A small model that answers yes/no questions on an image's attributes, trained from scratch.
Model: encoder activation gelu, encoder width 192, fusion encoder activation swiglu, fusion encoder moe soft.
Training: muon at rate 0.0099, batches of 64.
Data: 101725 training examples, 3.0 epochs.
Rows from block 3 of the image encoder of a small model that answers yes/no questions on an image's attributes, named by matrix and row number. Rows with one number belong to one neuron. Each number is 500 + 50 x the weight over its row's rms, rounded and kept within 0 to 999. All counts start at 0. Numbers have three digits each. After the name is the row's rms in percent of the matrix's.
After each neuron's rows are labels from the 100 images, of 14976, where the neuron reaches its highest value: "strongest on" is what is common among them. Only what is clearly more common there than usual is listed. The data: aerial photos of the United States (SatlasPretrain). In brackets: how many of the 100.
# fc1: MLP up (encoder.blocks.3.mlp.fc1.weight, 1152x192), inputs 64-127
# fc2: MLP down (encoder.blocks.3.mlp.fc2.weight, 192x1152, transposed), outputs 64-127

fc1.14 089:608532512536481437464501449482434449401559517475499532498444507492525486498520511448437596513519513429553494581522462482531452486570517557510468544544496515585557448537489416464553377600567488
fc2.14 104:519466532404585565465540621574503440497414615454507442488487570529486386546480468541555513496424494545494503458510537475493552528420520458527476465514514518459537502490584524494517525412479512
strongest on: building (94)

fc1.176 053:457426508549463485534513540540472533493530403590519509467505510488485464553436518411495502534472471450477533481528502485504532476518460501477506435478567461490460483530546557445463580405494560
fc2.176 055:495524535438524523492472466479529524556562506504512519532444506485505514502568495521453490548452510528467554524523465420497529489491564569500472547468431513556545522452352379511502531578442474
strongest on: building (93)

fc1.369 158:528494394528472528460494507541555655512493531488466441462601522464446496504578504560496475402446421500459387442448633438497527460470439474483564498608493549577482559526532468488471495491504573
fc2.369 155:525597609469524452605528550535438467421535474488528535460508479449509448484518479464542523454488509462403493485526436461552538474532453444577482541454491466480526503521538541554482540511425574
strongest on: building (93)

fc1.142 090:387530504507573545534516481440491479499555443558477531565473463473604528466474569510540536573466594523396589445493507406529449546519496513437528451517510542507536484423415541481496519542562503
fc2.142 086:579480464517495510450551583529488522591433527554533498421551444599462522495458452539513567526469492516563481571452532543497451558500522544474486542478503519565586528477512437491446571362467485
strongest on: crop field (25)

fc1.486 051:498512591490520419455535498494401523514502577532466510475509555568516484484458522474491458507453446503428390504430555418489561532519448551508527495453514433421492541457491562502528504415413551
fc2.486 055:511497533489389620517515530481583510506484465503501484511433509442552532521474487509520492531499601523530551442520450476429451489529575423588564508414506524529456473632492478511474553555445425
strongest on: building (81)

fc1.536 112:493466506608533437478550528392546473515544483570507530516528594570481488441444503465501524503507452509548585461488536428537488493373499508532493467497514481411576567482471517571551504565497551
fc2.536 111:400568490485393481473467466530490466504525365429480478518479556476487462483514560511528516517559462497597509389463434488595494408493515473540539554456488464507469563551502521558539550395504479
strongest on: building (96)

fc1.479 064:490545588488525502541499482456555489416500537431567590602453537595441554507490492436519537482520536495542542426463548519609542498496564481461497530532484501488515634518454477496518548490481483
fc2.479 058:439468446456489504526482532524626401536472569429465611489483463444522441589542566560536446489405468514508459568496474419461402500509414377459489474523606475485512525493488447506510448473548448
strongest on: building (70)

fc1.39 101:478528464502509509488469440461503382576527564518420449410473590576582453481469452502508502491529391489516472526566429446525547439498554517546459507575556547530488637439509518522496566573517529
fc2.39 098:588400435573436507536554564561376456427553503493644511439570490484487501393590473540485450511553541457517528451490565467425526495497493557551512389514584470518558435520489444441460596493533408
strongest on: building (99)

fc1.531 107:489559514464428484413463394500397436486458547494495471603487540567605552568505475653581465504436482484496448491492509455481465477549578507522538409470396448425523512437542468538521493546546608
fc2.531 097:491497520519518494468523470458637503455531439516484560578485519537433513529528517497490480581545482519482542487503532466497511413465464480433463534546554451511548469532474571566486539490468498
strongest on: crop field (42)

fc1.80 124:550567449622463589536460473556470553516541591511522466475487547418444527536519525542503566503494555531383462545527471442506536548487499520464371500475442539544559553428450503445543474512461527
fc2.80 142:559447434454528530461537575423413493459474485456467581565497461566452433462454478506534493600427546521532601517477524463580491443521473497479513430534588521519463516442474531524500567461435483
strongest on: building (98)

fc1.621 107:553473454411470547508508483555506510501567429479600468412599490649461560495496527427476592500477414429482498495453528458543442490476454474526549559459428469493535508510528466590477522501621464
fc2.621 103:535451473518453433522465502514602532553479505439354480581422513388483428534520457467548425519543609496508456480514440530315520469554485497448561441553504505496472388612529599498476471573455451
strongest on: building (67)

fc1.81 075:546525474382476478525605524493414541588569561465529435611528505613488521553428512465429518551582449527537453550452491582507454572479511573452528475454562486491439468504459504469549491514411482
fc2.81 077:503519520518559539435461424587502556471389380559501508471551387449529550524557561548506470521477541521424545496505497473383523564616527483553470508578466484530566497444515528532512507525568534
strongest on: crop field (53)

fc1.11 135:478587481439527477517490496418523475549446571468503452606528437494511464526463512482487441514450491518451435536422435495528463526408529459533608431486488433487535541522465512517535438507552503
fc2.11 138:508510436394498518476487482586460512447545437544529531533523502631532490425524513470553520431605534513453413455518474567462503432580498536504464534539458476502465482536503466510468519499487504
strongest on: crop field (34)

fc1.134 100:512413423412589471548492475483565427452467525628489521514475501550504551545525495549398551490519576529459545526445474446454472471531486612565545510497551558447502485424507512529427507532499496
fc2.134 100:453493557539616626455500539489503542490410554415359555574537412492537516508537552490514470465499481465574513464541478498575472524508449545608526418545443483515577589469459471506437526450569434
strongest on: building (91)

fc1.148 050:454491434561408508512493618565486484459526446552477463481430524509551493490526558408505491517463445515470591519436597491492504436464550443517472513460521506495509566477484486451502514454513579
fc2.148 053:517562501489697508481578416523507473468434553559540493460456535556496459543567441542453537516507463491553455568484483407575545549561516599476471498475451547504464493485464582513430441550484447
strongest on: building (81)

fc1.515 115:528461410644453496537542529456508489477480494432559513452582566497558512497480446485433541472542382460545531530514613540469496502442603459627471518450475468462475456396440509437536512484534441
fc2.515 113:456522458537466538555549543412590443433450611456469542523399460476476414522523503596575424387486592463526465453550383471513531471526490577420531469577532498486498551542479599501486532592517500
strongest on: building (99)

fc1.69 070:509413515525544472542452496547513536485510585472539476419457448508541480579582451566533547595514475521474506476487540461504497522460539489402490547430449550471490504522527467465521404481455441
fc2.69 075:536564466591524508418528516468508448435586509533448451662577512463469428357517515517542441525430544476523519493507530409401497549526483451519416513575558474476568476453509573404476584453535504
strongest on: building (100)

fc1.133 131:529429497438539541588544544557496565537499602460575447464532420580578394480474450521583500417480389465491529524570477449512561539488427511543530531426501564511460530501483577408489501465491561
fc2.133 133:487547463598528540482439475558449513497560508486507551496517544424520480507536433509460518558476547463467520534503513541499491480467490443432429472563485515512421505586484327417510431496560487
strongest on: building (96)

fc1.160 095:501543494477552565460385503511594487465472481485420523584550435403451518440474518533522492505513549487580465569500548567473445517461561557440571472571384563432508552423484566531519477533546547
fc2.160 090:502428571555467468459594508406428536453409466508498517506452528525525528494462491499459496458468474408449485484515506415435521476523517528561496426434491536547439543545553538471477569589419524
strongest on: crop field (31)

fc1.34 101:396551502441517455550367538447497532506517505593487528542493560523472581575512534511457546560591422530492537486561560431369538422570535586408591450456520534497514486562514393523495473449480525
fc2.34 096:542555492505525521303568583499456464531389475520523496471440425498504512530488474451480497447525523421596456493534547499563464582445517481581531513523515487490518415539536519542488447529472542
strongest on: crop field (34)

fc1.504 074:472412471483495610462481488433476570507569488446469467397523539528568532437461463450447509500474482513513508485556473548538470439439504543470408604516526506514465468522465472552562635542518635
fc2.504 084:458489562470492518508408522489637532526479499487477532535459425414594461493556513463419431511540473521508464473522562423543518489517492476540482457467560513484488479453508417523496527520523469
strongest on: building (85)

fc1.474 127:550460556438452514538465528490505507540566589447472468533528565527507408464561478468519495443528555469390502456511540576524543400537499490495486462470582564572525517488517554459463529508545631
fc2.474 129:545536476495514492441489517495504473554521598499467507415456417554538383449507433537526452512498345480540482504500610489424496477548541497409463537499428501481479469507424452434514445509577469
strongest on: building (97)

fc1.647 027:472505487483433538474441488458460567494548544524487480504486502567455542451495496448559472508531560516547543613418577423482551489525545534463478486536505457608481534518565516536506482468494493
fc2.647 026:481497525596552497527531498487455480560485497434447454458523507442518498541435515497467554451386404552479488376502486465463519521486499477485536582487521547508479534518495507462504508500535483
strongest on: building (93)

fc1.712 056:511439555506497441534549519493427594504485502415485505565630427639489471392496471442541526475490507513431475491519488500524487484515439469526447546583503491459475517508537473470512473518553417
fc2.712 055:504589526471553495359538509423535469489505410585469537469449509354479474577415482542393501469471453486552408498506484529515620440493497529536462533440565497444526547447508452475462545463505508
strongest on: building (81)

fc1.280 057:458523471445617485505475580497472376519453492550486431441448478424533494559431505516549463513580421446464590461498531566511488486495570482637509404554510573480514467474522454493420555533509474
fc2.280 063:496572466492464524546572425494488477521443585461524560611568433584469548465548522543515548478460493605492512459456470506489455549541477600526465519515517495502475559515510414450502492517515594
strongest on: crop field (40)

fc1.670 057:538508449470497581470453499540516564533560548518506474466471505465442565535540576590534497492427530472558403467471498587473547471510575490437506527466497486419483554474455341525488499566511581
fc2.670 063:512563513449542520505500472524577594511454483472469460575594522469582539431433529500524435492550386486486504422555552454498511463562491455570466509514467463493611547423485627370525470526492511
strongest on: crop field (30)

fc1.186 120:460429483468497480509596525454418588531424486565443443545480467478437479454415471583511511566476489542560528401552475516566444517494474526562594468597552587470505491529510516491466415535488542
fc2.186 132:608523532587537462441567435540459500411446587532471597521504541420509503608475590470468464448429518369405430569524483535409498509529500564523490477478438495479453505576505534467509538483554476
strongest on: crop field (44)

fc1.331 149:537571488487548525457448431519540474486492588500555557515463403511481551520540582519496526488612523558487515468488487504495463469550434581550524480511507418568455469642387506621448559459528536
fc2.331 157:482398584492474578499480533407510566510488513501521457487537583354483488507514593532527554534503596435618537512523483434460477504471490517460543442513609504530524476484497443439515555552530529
strongest on: building (83)

fc1.431 059:619557479481451480551427433436503501471509544559585454549485483566524538569444540479541443529473576369428455508538463429420541595496453522456462437436547453477534430468440539480579408541514561
fc2.431 056:494537455514492509488509528449523560529530521476451519464595531525559530484469502513443545477531431506463514569492564637509535445498543525633541503460484534476502486527546473424412521572518368
strongest on: building (97)

fc1.54 037:500503475409483482542508481580479477493514629506482560519497425573450535489536575470538486528640529494471499522565466507511509452529462544462561585533447467558481491561551467474453473513460549
fc2.54 035:534435534567560484441542485500481517533385434491492481490559565457554386462456492496510590507367428494498438543495558446489517504496476503612434423499432509446481522479529536558515486433505461
strongest on: crop field (26)

fc1.293 051:507517542450548470452472481503455468492535507534501478614477571538561562509530480612464518419569495484474476472453589451419476416434525495445526479513393529480493452469562447457450510527438518
fc2.293 046:485480438451411509505483482533486515504496541508512505512479471471500506577465488475543383541503512523483461368545499455498548501514518528532487530475613477468484479504560585549492525505472508
strongest on: crop field (61)

fc1.393 118:579373484480504524435457476543526564485507581538529587531487511652574540491409437541517500470553514541615460569525488443505478475493592515517566459498408594506481538485506517453532533504509546
fc2.393 132:441526468576429462457523441638476489501506485559528478505580445449515509497536550601491446511541509475446541510488524432510492517467425424511480541354446527522467501501486430575545598514445388
strongest on: building (79)