Weights of a small model that answers yes/no questions on an image's attributes.
Model: 23M parameters, 64-pixel images, encoder arch vit, encoder layers 8, encoder width 192, fusion encoder width 320, fusion encoder layers 8, fusion encoder norm layernorm, fusion encoder moe soft, fusion encoder num experts 32.
Rows from block 2 of the image encoder of a small model that answers yes/no questions on an image's attributes, named by matrix and row number. Rows with one number belong to one neuron. Each number is 500 + 25 x the weight over its row's rms, rounded and kept within 0 to 999. All counts start at 0. Numbers have three digits each.
After each neuron's rows are labels from the 100 images, of 14976, where the neuron reaches its highest value: "lies over" is the class under the peak. Only what is clearly more common there than usual is listed. The data: aerial photos of the United States (SatlasPretrain). In brackets: how many of the 100.
# fc1: MLP up (encoder.blocks.2.mlp.fc1.weight, 1152x192), inputs 96-191
# fc2: MLP down (encoder.blocks.2.mlp.fc2.weight, 192x1152, transposed), outputs 96-191

fc1.708:464547504504490488509510483515458477500507528508487502470538545517494513490519512532469558456500456504504488504486515508486474517509493487485493490484485508480501524527521472513465512514496513505557515526522520494485519458514502516493506470504498491535470502483538510495523495494486504497
fc2.708:523455432467471497540515489512511502496506505503505475512503511488490516517488535478496451461504533536484506486447511469467512503484479499488520520538470489518481524514512513494535499483512527521489502490521478454473475502492533541480533479511557501490501504506535516490510474443490480504
lies over: crop field (37)

fc1.159:472523523493504471469546508482509501473481464482548514483500458502548482497456504508464495528511566494507558497471521477489508471522481483479484530496530503523481522495522513511487513527507520523500516552482538491501532497536462477505533516481472501530526434470531467493498452507490517489
fc2.159:517493518498430509491526452487455532486516516467525526496491507498467488490491505494493461478525512502489489483503503473542466514498491500506505477492497502454466495510468538463465436499496506489505477473492473474468507535450528558500488455480482505517486497489507511474487525461515537514
lies over: crop field (40)

fc1.317:530464487494570456499508508540542500491468464527511463543501481511506528476477514505516509491489477470479507505501493502497495511493532473497509445502508467526458461499517534486506519477441499510462525515516511493441491521504506515488505480542478460542515473547498544525508526492508502517
fc2.317:485576529495463524479479465492521525564500489489535518460515475476467461540549497493497487496484521471516529487441532458505506493512478501521468530500500499482521524526503500489500473486478493466541476478494493485519492518485516469490497471478498509500467496514564484449437505489483484495
lies over: crop field (31)

fc1.69:516501503490499476473461504495472523490468511461510531455502492500506484476531521507543421514474548539530526568485530525466547515513518514528526481512479466483519488474537542506460495495504464509488484484491450507498497506494525437463547474466517502521513478496504507508500498530511473498
fc2.69:466472479552490519533495517511578506534515468467502504519507502518501459543479518493467578515531484480461462480533477447526449479480492515502516501458518494501519524496445472484526503510505509505544489502506535498490483483516535529533428504477511497461509509497528509520506475473493470492
lies over: building (37)

fc1.650:475486519529497513528516526558505463556464501480531478506449484505498525531531509494493511492442518537472496505432484482513503470468474531520521504478535487495508520478511546533491513476502507476528498502431493505479506501541471464494492503476501480471508530486508497500538475502477512500
fc2.650:487539521511535505461504511490498511499492541483510492559494495490520497471493530508500485483540520510483500467479460524557476524480517482483472467480472483475492490488447507474505509518495482518510525495501471519556457517480477533544452496515490567473509518530489458520503458490491495511
lies over: building (26)

fc1.659:467515487498497492496513514525510518476483489508517471514506497533492464523463530478503504518503514486501506494497474516465531539551543491450505474492483482540460516507508507472466501485459496555450554517539496456442485464516454491429458475477513556484487475492505520515495520494479492517
fc2.659:492497512438490536510495481533463494555510503495470464496485486488450523549527502502484488488531525520503440516503505492499459498476468513560517531543494486500493538476502538512504510514515488483528503463474506504483477501539545574507499520493454499530492450490486502457468513471523469497
lies over: crop field (32)

fc1.648:475499526514501455484436495495502508460499478469548495488475525503518526500509485522527525516482481508484492556542514490491485490502447496491515522499470488463525499514540524512519446525493438510480522522468510506522504530477536496476449479508525477516477521541476531498510474527484513501
fc2.648:512501489496495519498552478530514543467499505500529499490502493491546534481488510468526493519460536535512524503489484507528521458491530513528517469520532550508522510509439486515446549548505516492563451457542497532527534469483452482497492488519522496469522510553504459514502487475480495503
lies over: building (64)

fc1.17:456497479473514485496523488519492502474508491463517505547501511509486499490461559442471488482509502497506525499456479497471511503496494507500534516512475471556485485475495503532503462519463509519515531520515535460502541500517551476457493547503500515525483478476506567493520534503477474481
fc2.17:521493540491509488473453496488504496492532511529504481480533470508526501536517476485501469501488515503477456520512508492545441492537504500518513488486526518491487472511503500491477510514529515515502493496482464494496433475472455536466514473501482516492489551509506463486473456530527533506
lies over: crop field (28)

fc1.356:520516528459525473495490554482516519484491534538503481498531440480463466483507467483492510493486514545456534545482502485537495479463529526526515511500492549540459525494523537445495509497463509483518486507510490483487489490469477491474481490526528499502478474492525472493518485488516517474
fc2.356:500538488548470540505491473480481470519511482468480473506476519501484474471542521464508521539495527486508479493514502476573443530477503520463524434474497513490560452543514499514478511504518472519518508481502507507499483491494512477534518514509520459550492510480498491500497562513533495495
lies over: crop field (34)

fc1.247:492516499470460481528523507504531529496508468467502478478544516469523537501517479517495499539548496472499503497478495470501527482491517495517492506525459533514519501497492558498478520515510497558515490476508460498482559484497481485514484494487450531498490492472453457507474545483481531500
fc2.247:522499524490487493511512494498500505518487448491461555472482507560503454524473472456515529517462488531485518486466497518503489500509494510485505483452495480488504478518489483491467459480497523475511502471496486467499513520519521528476504558470493544546491480474553538515509472471528550510
lies over: building (25)

fc1.152:501500542534475491466491467495512477485510510486453472527478558520567482498458521489542461546537499489487502496457508493518477467497506473514490479441496536499544529519448487492502536509522489492492495481494561566525504502530502525509493501474505496493513489517512466471512507495528512476
fc2.152:501512457494492484506506489500491525483515481492554484487520467481504501547500458512490570465480438542490503522497515505497524513527507503519536519532521499497494500471535506496523449474480479519511478478506449438510478481504523475508545478498515489537520538476508554522483466491493502498
lies over: crop field (41)

fc1.77:473537517497530508451490456501546474426499529483469464507510507480522519510497499535489489514474515480504509529472532452462493530539473481505509490533492497478507526487444485478459508485500475494500483492501456546500522470526452505483474503505524494508495501497486511501494465481476502482
fc2.77:470515526480500484535481516508479527526514462470563484515498470503471507496490466489512496498501505522455532509501484516532524508487494512488504505456492466486466484527537499512538494501479536512505561473477546431514506544465488486506463467512526515519503508500508510487518525549513509500
lies over: building (30)

fc1.70:499528489514487522560508488513504475522521488513480526520470512536507461514500511490507498517419495503490519532459506519510480479491483499475502508510562468490495453517513509489507473461490512495474464525485474475570512548515498507456484477508448523503500518496472526502548487493507466490
fc2.70:494486472518493502417528506507519526523487483517498471480510488491501457512494469494503507508512497540508509483549491509515482487487541501493537497510504457487479477511506489514475526461460483496483513452515506453506485516466483564515464444499520478486485510442522451522540549525474515508
lies over: building (40)

fc1.591:540503496477474506525543497514477466520506524496465494483494527470519492508519450493528549510550478469490490502509442474497513525492500490520471508470477554514455479510499536490478501511501507495523518527501538525488533501454459506491519526491523517493464529485512487513464491509487540497
fc2.591:471506510501513473503487469486490541490473450513550535509495508500480523492520526471515483528478515524511510556512475499485471510494507517568510501457492509530513518528508495484533524490527505499511485473539435447555526480486482516477504490504467474515550481450510519488483482516519456514
lies over: building (36)

fc1.209:502479538540499535492548490479474454485521526532509491519505481482492473529517467510462469463473528505480476500459501482473555491471504507509509517471514477540476492528531503490480479502521467470506501531504507478514504468483449475516508542500490515506532497533486509520482511508488485445
fc2.209:493531422465519527517476505494534518480494500465493512515503483466579494509498521515443483463528508481522506500537546528527503534478520504509505490492497475510548491482506497517482530483508460505511479506458484541480518491520529477472474481500518512495504511522526523485483474504486488507
lies over: crop field (33)

fc1.594:452498534531514486512533478444503508556484514472502497534498463479495490486550487513475501535489456512504453491484436499481488499493483516523506517512476525504497527498547477507476466499492486514495472492521491475498494509516459502533453519546467502518441465519543486488530500493497482500
fc2.594:511480500477482494508504548507491476454543503516445506485523505533510473523547504453498451471485511446485540514521472480515469523501519508507526481482534487492439489577533503502520528505520503488497501500519527493485437499513499509499508475511503499527524518456483501472491525488505508492
lies over: crop field (37)

fc1.336:506528530491487491472475476489466476452512519535504495500540497507458510488481542530521563492467510503498502477430486516515529490508521496479515480503508514508495524520501508512517521527511468506530502531545528470490470479499489492505517455545484506453527472519464454504488531479515496508
fc2.336:461473494455505525480513527525538512521495463517514473474490522474519481516553490510518482481520548512487502476499533499485497465502478496544486561488455540477509586515508498482558504490481518464502508460521495517460490520552498510474532536508504474505495531511503497499461478500485485499
lies over: crop field (44)

fc1.44:470521580512547488472526465496513490536523541490486501494500555492490506499481443500496437518498547514508497463481470551508484520445493507510501482516499500476500480493517512537501524491524475503470515499505505492515483505525523504441494500516487482485518495527531457514496477520529554503
fc2.44:542507459498470531508481525495477500485534454509478511526492452502552510536495511499501571503492479512458492529460504478542550528544467502464468559486531500489529526507498489509498482523497500512535499483494552482490480527473535474548511455508505509526507475475491520454529480472501460486
lies over: crop field (40)

fc1.606:535454525495527475520513507513471471538481510498508500462524471506468473528489497505496538491490509502466470500490470448491530466459522501497444495491479539511509497532580514490529491468525499483499501517538523489492491484544468529496461496541489494511480441489494472525470518468485530479
fc2.606:467521521478468515465481472494483476474552508515503496567502519484518480516551472512480473449499554538523525491484548517487498530512491509519531524512501490468505529473475511519495492495509500488556491476490500538480454526498502501530521486477467491533492546487495475471500475505508491486
lies over: crop field (58)

fc1.729:476476482524503519543499501509518495502538483482524524505484521491512476504479526497550504515466449504472461545473542515529500494464495528489496446464526494520472469495487537493537534506466484523479453472491510532527549496516466485501526463541528494497509529456471525498467475490537513466
fc2.729:451474475497523486502499495500476475520461421520490525510480511512524499456525517470500496524522478491494516499559507483443507467469510508457511507505498456488552472469506478500467529511520515528483537526509476501522489477473479502514510476513522491524521508465479514515527514510499516511
lies over: building (28)

fc1.460:510550560505521481475512492493492516522487519478490464481484511489489539487519489462471541487488531514496493472518488559465455530530494492521493523483557501538506515501527494530525537505517496524548514451540513507515477483476499493489462478486512479521518481549491450525455483482516490482
fc2.460:517484506482499489517460486513504485496487499502505528523513518542504494518538506519495500516499511480505480491475498483519554507506492491494492459524494512445514507508474487513529446511506505485462462556525498512529501531557470509517526546510428519467506506493560532491533508546507498491
lies over: crop field (36)

fc1.743:483444495546489459488471478491540546487495489492494499525480496532482525522517529535483477484481542522505531451507492496468470517505530531518489479486485524500495496513483502509484481536546518509485514496493524512489516511489426531459527542497523499482500498516491538482500518463556516498
fc2.743:493547455488528500514555530503483487533492499492497476429507517505530500520467464514520545498492485507493466578518534502492470526466465490534496533501584539480506545488526488486505541499478503513508506456508472532478475448517553475529513508518478480492475505520537443498459517495458487483
lies over: crop field (38)